python train.py --task="denoising" --attention=false --residual_init="scaled_by_depth" --lr=0.0047 --beta1=0.9 --beta2=0.98 --steps=23300 --lr_schedule="cosine"
Rows from block 3 of a small image denoising model, named by matrix and row number. Rows with one number belong to one channel. Each number is 50 + 15 x the weight over its row's rms, rounded and kept within 0 to 99. All counts start at 0.
After each channel's rows are labels from the 100 images, of 14976, where the channel reaches its highest value: "peak at" is the part of the image that holds the peak. Only what is clearly more common there than usual is listed. The data: regions of photos with short descriptions (Visual Genome).
# convs0: first 3x3 conv (model.mid.0.convs.0.weight, 256x256x3x3, each kernel summed), inputs 128-191
# convs1: second 3x3 conv (model.mid.0.convs.1.weight, 256x256x3x3, transposed, each kernel summed), outputs 128-191

convs0.118:51 58 51 54 53 63 35 59 55 55 63 51 00 41 41 35 65 40 46 62 62 39 60 47 52 71 40 40 47 40 47 56 56 30 50 77 45 66 45 69 54 46 42 19 47 77 33 33 54 50 70 62 30 46 30 63 49 70 61 61 62 68 44 59
convs1.118:48 45 48 51 45 43 71 47 48 46 47 48 80 42 62 46 47 54 58 73 43 55 47 45 49 81 52 48 43 63 62 49 45 50 50 74 71 78 43 83 44 43 49 78 50 84 54 62 56 40 83 73 74 52 51 50 47 86 51 44 42 58 46 56
peak at: centre

convs0.162:39 60 56 53 41 43 54 52 55 51 49 52 32 43 53 36 45 54 41 73 48 53 50 49 58 88 57 45 36 38 43 55 57 43 51 99 38 90 56 93 48 52 46 51 42 82 44 42 29 66 93 75 53 45 53 45 53 70 45 43 50 29 50 46
convs1.162:36 51 35 37 46 37 69 34 38 36 47 45 87 37 45 58 44 55 54 71 36 68 38 38 35 74 47 36 38 38 56 35 36 39 41 66 38 73 34 76 36 37 61 73 34 77 57 66 54 36 75 73 39 65 63 51 38 77 34 39 35 39 37 34
peak at: bottom centre; top centre

convs0.178:53 52 52 50 56 69 32 58 51 55 58 48 00 44 37 40 59 37 44 58 62 32 56 45 47 73 50 43 50 36 47 52 50 35 47 74 51 64 41 75 55 45 49 25 46 73 36 31 56 47 73 63 31 48 35 64 50 75 61 62 59 68 43 57
convs1.178:45 49 47 49 44 41 72 45 46 44 46 47 69 40 62 47 49 54 57 74 42 55 47 42 47 80 51 46 41 64 60 50 42 49 49 74 70 79 42 83 42 43 50 80 49 85 56 64 56 40 83 75 70 51 48 48 47 85 49 43 39 57 46 57
peak at: top left; top right

convs0.241:55 51 43 40 44 33 83 24 38 35 42 38 78 42 58 86 48 76 73 57 31 65 35 38 46 38 50 49 54 61 52 38 43 66 37 34 89 48 49 47 37 41 70 82 53 44 67 76 44 38 48 55 71 52 87 40 47 43 30 46 29 59 45 48
convs1.241:55 40 59 43 45 53 36 59 47 64 50 37 00 65 34 65 39 43 53 26 53 47 50 59 66 26 53 46 62 38 49 49 61 51 40 35 43 29 61 22 63 50 48 19 56 26 44 47 41 61 21 27 43 43 56 54 48 20 59 45 61 45 49 29
peak at: top left

convs0.63:39 61 59 50 41 44 57 53 54 48 50 55 33 43 53 38 44 55 40 73 49 55 51 48 60 85 56 47 33 39 43 54 59 39 52 99 37 90 56 93 45 49 50 49 41 83 44 42 29 67 91 73 52 44 53 46 52 70 47 43 52 30 49 46
convs1.63:36 50 34 38 46 37 69 34 38 36 48 45 88 37 45 58 44 54 54 70 35 69 39 38 35 74 47 36 37 37 55 35 36 39 41 66 38 73 34 76 36 38 62 73 34 77 57 66 53 37 75 73 39 65 63 51 38 77 34 39 35 39 38 34
peak at: bottom centre; top centre

convs0.191:51 86 59 74 60 58 41 43 56 60 76 51 38 42 43 50 66 46 57 56 70 56 57 57 68 65 49 51 42 55 48 65 80 35 64 86 45 69 75 68 52 51 54 57 56 75 49 29 43 66 65 67 37 48 34 43 57 64 55 64 64 54 62 73
convs1.191:50 33 48 47 49 45 74 39 48 50 47 44 99 45 45 61 30 48 53 76 44 68 41 46 55 81 43 47 47 53 64 31 55 47 42 75 54 76 44 76 49 40 51 72 42 80 45 70 52 39 76 69 65 55 66 56 42 77 44 45 47 59 41 29
peak at: centre

convs0.27:57 53 38 38 42 35 83 28 37 36 44 38 82 46 55 87 47 80 73 55 30 65 33 37 46 36 50 51 55 60 49 36 42 68 35 34 86 46 46 47 35 44 70 83 47 43 65 78 47 40 47 57 70 52 85 42 45 40 31 48 27 58 44 48
convs1.27:55 38 59 43 46 51 39 58 45 60 50 35 00 62 30 68 37 42 48 27 49 48 48 59 65 28 52 49 60 37 51 51 61 45 38 35 40 30 60 25 61 49 48 19 53 28 46 51 40 59 23 27 40 46 55 52 48 21 57 45 61 40 49 25
peak at: top left

convs0.98:53 52 50 54 50 69 33 61 56 57 60 49 00 43 43 43 64 40 50 61 61 34 60 49 52 71 41 45 49 38 48 53 52 38 49 75 54 62 43 73 56 49 50 20 50 76 26 29 60 48 72 61 36 46 34 65 50 70 65 64 62 69 45 59
convs1.98:46 48 47 52 45 42 70 47 47 46 48 48 75 41 64 45 48 54 59 72 43 53 47 44 47 80 53 47 42 66 62 51 44 52 50 74 74 76 43 83 43 42 49 77 50 82 57 61 57 41 83 74 76 50 50 49 46 85 50 43 41 59 46 57
peak at: top left; top right

convs0.117:39 58 56 54 40 45 55 54 55 51 48 53 32 43 52 36 44 54 40 75 48 54 51 51 58 88 57 46 35 37 45 55 59 43 53 99 39 91 56 95 46 51 47 51 41 83 42 43 29 66 92 74 52 46 54 44 54 69 46 44 51 28 52 45
convs1.117:36 50 35 38 46 37 69 34 38 36 47 45 88 37 45 58 44 55 54 71 36 69 38 38 35 74 47 36 38 38 56 35 36 39 41 67 39 74 34 76 36 37 61 72 34 77 57 66 54 36 75 74 39 65 63 51 38 77 34 39 35 39 37 34
peak at: bottom centre; top centre

convs0.233:53 56 52 53 51 65 37 68 57 59 64 58 00 44 46 37 68 45 49 67 65 35 60 52 49 72 42 41 51 44 47 55 54 35 55 78 49 70 45 75 55 47 47 18 51 73 28 33 56 50 74 63 36 42 31 61 47 72 60 63 61 66 44 60
convs1.233:45 45 45 49 43 44 71 46 45 45 47 46 79 43 64 47 46 52 58 71 43 52 46 43 48 81 52 49 44 63 62 50 44 53 48 73 71 74 45 84 44 40 49 78 49 83 57 61 56 40 83 73 75 52 51 51 45 84 51 43 43 59 45 57
peak at: top left

convs0.102:38 57 55 53 44 42 53 50 52 51 46 50 31 44 53 35 42 54 44 72 47 55 49 49 57 89 57 48 35 35 43 55 59 41 51 99 37 91 56 95 48 52 47 49 43 82 44 40 31 68 94 75 53 48 51 44 53 70 45 44 49 27 49 47
convs1.102:37 51 35 38 46 37 70 34 38 36 48 45 88 37 45 59 45 54 54 70 36 68 39 38 35 74 47 37 38 38 56 35 36 39 41 66 39 73 35 76 36 37 61 73 34 77 57 66 54 37 76 73 40 65 63 51 38 77 34 39 36 40 38 35
peak at: bottom centre; top centre

convs0.56:39 57 57 52 42 43 55 51 53 49 47 52 33 43 51 36 43 51 41 75 48 53 50 49 58 87 56 44 35 38 45 54 58 42 53 99 37 90 57 94 48 51 49 50 42 85 42 46 30 66 92 75 55 49 55 44 53 71 44 43 50 28 52 43
convs1.56:36 51 35 38 46 37 69 34 38 36 47 45 88 37 45 58 45 54 54 70 36 68 38 38 35 74 47 36 37 37 56 35 36 39 41 66 39 73 34 75 36 37 62 73 34 77 57 66 54 36 75 73 39 65 63 51 38 77 34 39 35 40 37 34
peak at: bottom centre; top centre

convs0.15:54 52 40 37 47 30 83 24 39 36 41 35 77 42 56 85 47 81 68 65 29 67 33 37 44 37 51 49 54 66 54 38 45 65 37 36 85 52 48 48 36 47 70 81 51 44 66 76 44 38 48 59 71 51 90 40 46 47 30 49 28 58 45 46
convs1.15:58 40 62 46 44 53 38 59 47 62 53 38 00 64 30 64 40 43 51 26 54 50 52 62 67 27 52 45 61 37 49 52 61 51 40 33 43 28 63 23 61 47 47 20 58 28 44 48 41 60 21 25 42 42 54 54 50 23 59 46 65 43 53 31
peak at: top left

convs0.173:49 68 64 76 87 57 42 66 59 68 64 48 34 43 30 42 56 44 54 62 72 53 65 73 67 67 51 54 45 48 46 63 78 28 68 79 44 65 63 60 65 37 43 52 64 72 54 28 50 61 62 61 43 53 41 56 58 68 66 62 70 58 56 78
convs1.173:44 32 41 45 48 44 72 37 50 45 53 47 88 39 53 53 41 47 54 79 44 61 39 44 49 88 53 46 44 54 61 31 48 45 42 76 56 80 44 83 45 39 46 62 43 80 42 62 57 37 85 75 66 56 61 54 39 81 44 44 44 50 40 30
peak at: centre

convs0.145:59 52 43 40 45 35 85 28 41 37 46 37 78 46 59 87 45 79 71 57 33 65 33 37 50 39 50 51 57 63 53 39 48 66 38 34 89 47 50 46 41 43 69 85 51 42 66 77 47 40 46 54 72 54 85 42 45 42 33 50 31 57 43 49
convs1.145:56 40 60 46 46 53 35 61 48 64 50 39 00 65 34 62 39 43 52 24 54 46 51 62 65 28 54 49 63 40 48 51 62 54 40 34 43 24 62 24 63 49 46 20 56 24 44 47 42 61 22 26 43 43 55 53 50 21 60 47 63 46 51 31
peak at: top left

convs0.236:54 51 52 51 55 68 29 57 51 56 58 46 00 42 41 42 59 34 46 59 61 32 56 46 50 71 49 45 49 37 48 52 50 34 46 75 51 63 40 73 56 47 52 30 49 73 35 30 58 48 73 62 28 45 34 65 51 73 59 60 58 70 45 57
convs1.236:46 49 48 50 44 42 72 46 46 45 46 48 69 41 63 47 49 54 56 73 43 54 48 43 48 80 50 48 41 66 61 52 44 50 50 73 72 78 43 84 43 44 49 78 50 85 56 63 56 41 83 75 72 51 47 49 47 86 51 43 41 58 47 58
peak at: top left

convs0.185:57 52 41 38 43 32 83 25 38 37 45 40 84 42 58 83 46 78 71 55 32 64 33 38 44 38 50 47 54 60 49 37 38 63 36 33 87 47 48 47 33 40 68 82 52 38 66 76 45 39 47 55 71 55 85 41 47 43 30 47 28 59 46 49
convs1.185:54 42 59 43 45 49 37 56 45 59 50 38 00 61 31 65 40 45 51 27 49 50 48 57 63 25 52 45 59 34 47 49 59 48 41 33 39 30 56 23 59 50 48 19 54 26 44 51 44 57 20 28 38 45 58 55 48 20 54 45 58 42 48 26
peak at: top left

convs0.55:58 52 40 41 45 35 86 31 40 35 44 37 76 46 59 88 46 77 73 60 30 66 33 39 48 38 52 50 56 61 53 40 44 70 37 35 87 49 47 49 37 43 69 84 52 43 65 78 44 38 47 61 73 54 93 40 48 43 32 49 32 60 46 49
convs1.55:58 38 61 45 45 54 37 62 47 65 52 37 00 65 33 64 38 42 52 27 55 45 52 61 67 29 55 48 63 40 49 51 63 50 38 34 44 28 63 24 64 48 45 20 57 27 45 47 41 62 24 27 44 41 55 54 50 21 60 47 64 46 51 31
peak at: top left

convs0.20:49 64 54 78 78 57 45 49 57 61 62 44 39 43 41 42 67 43 51 68 61 58 58 73 64 61 43 51 47 44 56 70 81 31 68 79 49 76 74 68 63 34 52 55 64 73 57 29 37 65 67 67 40 46 33 59 57 57 57 69 66 48 62 76
convs1.20:50 33 45 47 48 43 74 37 50 46 50 45 99 38 44 55 33 48 59 78 46 71 42 47 50 83 47 48 45 51 60 30 51 46 41 74 53 72 46 76 46 38 45 67 41 77 42 66 58 40 76 70 68 51 68 55 41 74 40 50 48 51 42 22
peak at: centre

convs0.143:55 80 65 70 53 61 47 50 56 64 73 54 35 41 40 45 67 46 57 55 78 52 62 62 71 67 53 48 44 47 39 63 75 36 64 80 44 63 80 70 56 52 53 55 56 80 45 35 49 70 71 62 35 50 36 41 55 62 63 67 72 56 60 70
convs1.143:50 36 48 50 49 43 74 42 48 49 50 44 99 44 47 58 36 50 55 76 41 64 41 46 50 82 48 48 46 56 64 34 49 47 44 77 60 79 42 79 47 40 51 74 42 81 49 68 54 39 79 71 67 55 64 53 45 78 45 44 44 63 41 36
peak at: centre

convs0.107:39 65 70 58 58 39 51 52 45 47 53 39 33 52 47 40 38 52 46 73 47 67 50 54 62 80 55 49 43 26 45 60 60 31 53 98 33 86 59 88 50 42 47 48 53 80 40 30 40 57 82 75 43 49 35 56 50 72 43 49 55 47 50 62
convs1.107:39 48 37 39 44 39 70 36 40 39 49 43 87 40 49 60 42 52 54 73 37 66 36 40 39 78 48 39 40 39 58 33 40 40 41 70 45 75 35 78 40 38 62 73 35 79 59 65 53 35 78 74 42 66 65 54 37 79 37 39 38 45 37 35
peak at: bottom centre; top centre

convs0.64:53 55 52 51 58 67 33 59 52 56 58 49 00 44 39 41 60 38 43 59 62 29 57 46 50 72 47 43 51 37 48 52 52 34 46 75 49 66 41 73 54 47 51 28 46 75 36 30 59 48 73 61 33 47 35 65 49 75 59 63 60 71 44 60
convs1.64:45 49 48 49 45 42 72 45 45 44 45 47 68 41 62 47 48 54 57 73 42 54 47 42 48 80 50 48 41 64 61 51 43 50 49 73 70 77 42 84 43 43 51 79 49 85 55 64 56 40 84 74 71 53 48 49 46 85 51 43 41 58 46 57
peak at: top left; top right

convs0.94:51 70 68 78 74 54 44 63 50 70 66 48 38 38 36 42 61 48 54 61 72 50 64 76 68 64 46 49 48 44 40 66 73 28 64 79 47 64 68 63 61 37 42 57 68 77 48 31 45 62 63 68 40 50 45 62 62 55 62 65 69 64 63 75
convs1.94:45 35 41 45 48 45 72 36 49 46 52 47 99 41 48 56 36 47 54 77 44 65 38 44 50 85 50 47 44 53 63 29 49 45 41 76 53 78 45 79 46 37 50 62 41 79 44 64 57 37 80 71 65 56 65 55 39 76 41 44 45 51 38 26
peak at: centre

convs0.18:57 52 42 38 45 34 82 22 39 38 46 38 83 43 55 82 45 78 70 59 32 69 31 34 46 36 47 49 51 63 55 34 42 63 35 35 86 49 48 47 37 44 68 83 51 42 65 76 48 41 45 51 73 53 82 40 42 41 33 47 29 58 42 49
convs1.18:57 41 60 46 45 50 36 59 48 59 50 38 00 61 32 64 40 43 50 25 52 49 51 61 64 25 53 48 59 35 46 50 58 48 41 33 40 28 56 21 58 49 46 21 56 24 46 50 42 57 20 28 40 43 55 54 51 20 54 47 58 44 52 30
peak at: top left

convs0.58:40 57 54 54 40 45 52 54 49 47 54 52 30 45 47 36 41 53 42 73 47 57 53 48 54 90 58 46 35 37 44 58 61 46 51 99 37 92 56 93 43 48 47 49 40 80 40 40 30 69 91 75 52 48 46 43 56 63 46 41 51 25 48 56
convs1.58:35 50 34 38 45 37 69 33 39 35 48 44 88 37 46 59 43 54 54 70 35 68 38 38 36 74 48 36 37 38 55 35 36 39 41 67 38 72 35 76 36 37 61 72 34 77 58 66 53 35 75 74 39 65 64 51 38 76 34 39 35 40 37 35
peak at: bottom centre; top centre

convs0.13:52 70 60 59 63 61 42 71 63 62 75 58 08 35 38 38 77 49 57 62 77 60 69 54 61 69 43 39 42 46 35 63 65 20 62 78 38 63 53 71 56 46 53 39 43 79 47 35 61 60 69 59 33 47 29 42 52 68 62 59 72 52 47 67
convs1.13:50 36 49 52 48 45 73 45 49 48 48 48 82 42 57 51 41 51 56 75 43 56 46 46 51 86 53 51 45 62 63 44 48 51 49 77 70 76 44 84 45 43 47 75 47 82 48 64 56 38 85 73 75 55 56 52 47 80 50 46 44 62 45 54
peak at: centre

convs0.218:39 59 58 52 40 44 53 53 53 52 49 51 32 44 52 37 44 54 40 73 47 54 50 49 58 88 57 46 36 39 44 54 58 42 52 99 38 89 57 94 48 51 49 52 41 83 42 42 29 67 93 74 52 46 52 46 54 69 44 44 50 28 50 46
convs1.218:36 50 35 38 46 37 69 34 38 36 47 45 88 37 45 58 44 55 54 70 36 69 38 38 35 74 47 36 37 38 56 35 36 39 41 67 38 73 34 76 36 37 61 72 34 77 56 66 53 36 75 73 39 65 63 51 38 77 34 39 35 39 37 34
peak at: bottom centre; top centre

convs0.78:57 52 41 39 43 34 85 28 40 32 44 37 79 43 60 86 45 75 72 57 32 65 34 38 48 38 51 50 55 63 51 39 44 69 37 33 88 45 47 47 37 39 67 85 53 42 69 78 45 40 46 54 72 55 86 42 47 42 32 48 30 60 44 48
convs1.78:55 41 59 45 46 52 37 60 46 63 50 38 00 64 32 65 39 44 51 25 52 48 51 60 64 27 52 47 62 39 49 50 61 50 40 34 41 28 60 23 62 50 48 19 54 24 43 50 42 59 22 26 42 44 56 53 49 21 58 46 62 44 50 29
peak at: top left

convs0.147:53 53 52 50 51 71 34 60 54 57 59 47 00 42 40 41 63 39 49 61 62 34 61 46 50 70 41 44 49 37 47 52 52 35 49 76 54 64 43 72 56 47 51 18 49 75 28 28 57 50 71 61 33 46 34 66 51 74 64 64 61 69 44 61
convs1.147:46 47 48 51 44 42 71 47 47 46 47 47 73 42 63 46 48 53 57 72 43 54 47 44 48 80 52 47 42 65 62 51 44 51 49 74 72 77 43 83 43 43 50 78 50 84 57 63 56 40 83 74 74 52 49 50 47 85 51 43 41 59 46 57
peak at: top left

convs0.168:46 67 63 75 77 56 43 57 55 69 71 48 35 50 26 43 60 41 59 61 72 51 67 68 72 68 55 55 51 44 49 65 76 31 68 78 42 61 68 66 61 39 42 54 61 77 51 32 50 63 66 60 44 54 41 57 57 61 68 61 70 60 55 81
convs1.168:47 32 46 47 49 44 70 41 49 46 50 49 92 41 52 53 40 48 52 80 44 64 39 45 50 87 51 47 45 57 63 32 50 42 42 77 59 81 43 82 45 40 47 64 43 81 39 62 56 37 83 76 66 55 61 54 41 81 45 45 44 52 42 32
peak at: centre

convs0.126:50 54 52 52 54 65 33 63 51 58 62 49 00 40 41 36 67 39 46 62 61 34 59 48 51 73 43 41 46 38 48 53 53 30 49 77 47 66 41 73 53 47 44 19 50 77 34 33 53 50 72 62 30 46 31 65 49 74 60 65 58 67 45 60
convs1.126:46 45 48 49 45 43 71 46 46 46 46 47 77 42 62 48 47 53 57 72 43 54 46 43 49 81 52 47 43 63 62 49 45 50 49 73 70 77 43 83 44 42 50 76 49 84 54 62 55 40 84 73 74 53 50 50 46 85 51 43 41 58 45 56
peak at: top left

convs0.133:56 51 50 51 52 69 31 58 51 57 59 47 00 44 41 42 61 38 53 61 60 37 58 46 51 71 45 43 49 38 48 52 53 34 49 77 54 64 42 74 56 47 52 20 49 73 29 28 58 47 72 61 32 45 34 63 51 73 60 58 61 72 44 58
convs1.133:46 48 48 51 44 43 71 46 47 46 46 47 73 44 65 46 48 53 58 72 44 53 48 43 49 80 51 47 42 67 61 51 45 52 49 73 74 76 44 83 44 42 49 79 51 84 57 62 56 41 82 75 74 49 48 49 46 86 52 43 42 59 46 58
peak at: top left; top right

convs0.19:49 58 51 53 53 66 33 63 52 58 64 52 01 39 42 37 68 40 44 61 62 34 60 49 49 71 44 41 48 39 47 54 52 34 50 79 46 67 44 74 54 48 43 20 50 75 34 30 59 48 73 63 33 44 32 64 49 72 61 63 62 68 45 60
convs1.19:46 46 47 48 45 43 72 46 46 46 46 47 73 42 62 48 47 53 57 72 43 54 47 43 49 81 51 47 42 63 62 50 45 50 49 73 70 77 43 82 44 43 50 79 49 84 54 63 56 40 83 73 73 54 50 51 46 85 52 44 42 59 46 56
peak at: top left

convs0.167:54 58 60 71 76 53 48 73 62 64 65 51 10 48 38 36 55 48 46 67 64 41 66 68 61 75 49 48 58 50 44 64 66 32 65 82 50 73 57 73 58 39 39 35 59 77 44 37 62 56 72 68 49 55 36 56 53 71 59 62 68 59 51 72
convs1.167:42 39 42 43 46 43 71 40 45 44 49 47 77 41 56 49 45 49 52 79 41 57 41 41 47 84 55 45 42 54 61 40 46 43 45 74 62 80 40 84 44 41 52 71 44 84 49 58 56 38 84 79 64 57 57 53 40 86 46 44 42 54 41 42
peak at: centre

convs0.152:56 47 50 51 52 69 31 58 52 56 56 46 00 45 42 43 60 37 51 60 61 35 58 47 50 73 47 44 52 35 49 52 50 35 46 77 52 66 42 74 54 46 52 25 50 75 31 29 57 48 73 65 29 45 36 65 52 74 61 59 61 70 43 56
convs1.152:46 49 48 51 44 42 71 47 46 46 47 48 73 42 63 45 49 54 58 73 43 53 47 44 48 80 51 47 43 67 61 51 44 51 49 73 73 77 43 83 44 42 49 79 51 84 57 62 56 41 83 74 73 49 48 49 47 86 51 43 41 60 47 57
peak at: top left

convs0.5:48 60 66 76 88 53 43 69 55 71 65 48 35 43 30 42 54 43 58 59 67 49 66 76 69 68 53 53 53 45 43 65 71 29 64 79 41 66 65 63 62 34 40 54 67 68 51 35 49 56 66 64 46 56 42 58 59 57 68 59 74 63 57 78
convs1.5:45 34 42 46 48 44 71 37 48 44 50 49 85 38 52 52 42 49 50 81 43 64 39 43 48 87 51 48 42 55 62 31 47 41 44 77 56 80 42 83 43 40 48 62 41 81 41 61 58 37 83 76 66 56 59 54 40 83 43 45 43 49 40 32
peak at: centre

convs0.25:54 51 50 52 51 69 33 58 52 56 58 47 00 45 41 41 62 40 53 63 61 37 58 47 52 71 43 41 49 38 49 53 52 34 50 75 54 67 44 74 56 48 51 20 48 74 28 29 58 47 73 64 32 45 35 65 50 73 60 60 62 70 46 57
convs1.25:46 48 48 50 44 42 71 47 47 46 45 47 75 44 65 46 48 53 59 72 43 53 47 44 49 80 51 46 43 67 61 51 46 52 48 73 74 76 44 83 44 42 49 79 51 84 57 62 56 41 82 74 74 50 49 49 46 86 53 43 42 59 46 58
peak at: top left

convs0.189:46 65 65 76 80 57 44 60 54 73 66 48 37 43 35 42 59 44 55 60 68 50 68 73 73 63 51 50 49 44 44 67 76 26 65 79 46 65 69 61 62 40 40 52 64 76 49 31 49 62 58 64 43 54 46 61 59 56 64 62 72 61 60 78
convs1.189:45 33 43 46 48 43 72 37 49 45 51 48 94 39 50 54 39 47 54 78 43 63 38 44 48 86 52 46 43 53 62 29 48 44 42 76 56 80 43 80 44 37 48 63 41 80 42 63 57 37 82 73 66 55 63 53 39 79 41 44 43 51 39 29
peak at: centre

convs0.61:38 58 57 52 42 43 55 53 54 50 48 53 32 44 53 37 44 55 41 74 48 54 50 48 59 88 58 45 34 39 43 55 59 41 53 99 38 90 57 94 47 52 47 51 41 82 45 43 29 67 93 74 52 46 53 45 54 70 45 43 50 29 50 45
convs1.61:36 50 35 38 46 37 69 34 38 35 47 45 88 37 45 58 45 55 54 70 36 69 38 38 35 74 47 36 37 37 55 35 36 39 41 66 38 73 34 75 36 37 61 73 34 77 57 66 54 36 75 73 39 65 63 51 38 77 34 39 35 39 37 34
peak at: bottom centre; top centre

convs0.89:53 52 47 52 51 69 36 62 55 56 61 50 00 43 44 39 64 41 55 62 61 36 62 46 50 70 41 43 51 37 47 55 50 36 50 78 56 68 44 74 55 47 48 14 50 75 27 30 59 49 73 66 35 43 34 62 50 70 63 60 62 70 46 58
convs1.89:46 47 47 52 44 43 70 47 48 46 47 48 77 43 64 45 48 53 59 72 43 53 47 45 48 80 53 47 43 67 61 51 46 53 49 74 75 75 44 83 44 41 49 77 52 83 57 60 56 41 82 74 77 49 50 49 47 86 52 43 41 60 46 57
peak at: top left

convs0.59:54 53 48 49 56 67 32 63 53 61 57 47 01 44 40 44 64 40 48 69 57 35 58 53 46 66 45 42 54 41 43 53 55 39 47 72 62 66 38 70 56 47 54 25 53 69 21 25 63 48 71 65 33 48 30 73 52 69 60 64 58 70 45 59
convs1.59:46 45 47 47 45 43 72 48 46 45 40 46 69 41 66 48 47 53 62 71 43 53 48 42 49 79 49 48 42 66 61 53 45 54 48 70 73 73 46 82 45 43 49 81 50 84 59 60 56 41 81 73 81 50 50 49 44 85 51 45 40 59 46 57
peak at: top left; top right

convs0.200:41 57 55 54 39 48 55 52 53 51 51 55 32 44 49 36 44 52 41 73 49 52 50 48 60 89 57 44 34 36 44 55 58 45 52 99 37 90 57 94 46 53 47 51 39 84 42 45 30 66 92 74 53 46 52 45 55 68 48 43 52 26 49 50
convs1.200:35 51 34 38 46 37 68 34 39 35 47 45 87 37 46 58 44 55 54 71 35 68 38 38 35 74 47 36 37 38 56 35 36 38 42 67 38 74 34 76 36 37 61 72 34 77 57 65 54 36 75 74 40 64 63 51 38 77 34 39 35 40 37 34
peak at: bottom centre; top centre

convs0.131:45 82 73 66 62 65 46 57 53 68 77 56 36 36 34 46 69 50 57 56 86 49 69 65 67 62 46 48 43 41 31 62 70 27 61 76 42 60 71 65 55 54 55 53 56 78 41 35 54 65 62 58 36 51 37 43 53 58 68 68 81 63 59 70
convs1.131:49 36 47 50 49 43 74 40 46 48 50 45 90 43 50 58 35 51 54 75 41 63 42 44 49 81 50 49 45 58 66 34 48 48 45 77 61 76 41 79 45 40 52 74 41 81 49 68 56 37 79 69 72 57 64 53 44 74 44 44 42 62 40 40
peak at: centre

convs0.157:46 79 62 74 70 61 45 54 55 67 74 51 33 45 41 40 61 50 62 64 81 44 65 66 68 62 46 58 46 45 42 63 76 33 67 79 46 69 73 65 58 48 46 51 61 77 51 30 55 68 63 68 39 52 41 46 54 64 69 70 75 60 60 75
convs1.157:45 36 43 45 49 43 73 39 47 46 50 45 94 44 49 56 37 47 55 75 41 62 38 43 50 83 51 44 45 50 62 32 51 47 41 76 58 79 40 81 47 37 55 70 41 80 47 62 54 35 82 72 65 59 65 57 40 78 45 42 43 59 39 33
peak at: centre

convs0.54:60 50 44 43 47 34 88 30 42 35 44 40 76 46 59 88 46 76 71 59 33 63 33 38 48 38 51 50 59 64 53 40 45 71 38 32 87 47 49 49 39 42 68 84 52 45 64 77 45 38 47 57 75 54 90 41 46 44 33 53 34 60 45 50
convs1.54:56 38 60 45 45 54 37 62 48 66 52 38 00 66 34 63 38 43 53 26 55 45 52 62 66 29 55 46 65 40 49 52 63 51 39 35 44 30 63 24 64 48 46 21 57 26 43 47 41 63 23 28 45 42 56 54 49 20 60 47 64 47 51 30
peak at: top left

convs0.24:46 67 66 71 61 52 49 59 58 60 69 52 28 49 36 33 51 53 55 70 70 43 67 65 69 76 48 53 48 43 41 64 72 37 66 84 45 74 70 77 51 44 48 45 57 81 42 39 57 64 77 68 48 53 44 44 51 69 63 61 70 56 55 73
convs1.24:43 39 43 44 48 42 73 40 44 44 49 46 84 42 51 52 43 48 49 78 40 62 39 42 47 84 52 45 43 50 61 36 47 41 43 74 58 80 39 83 45 41 56 72 41 83 51 60 55 35 83 78 59 61 62 55 40 84 44 43 42 54 40 38
peak at: centre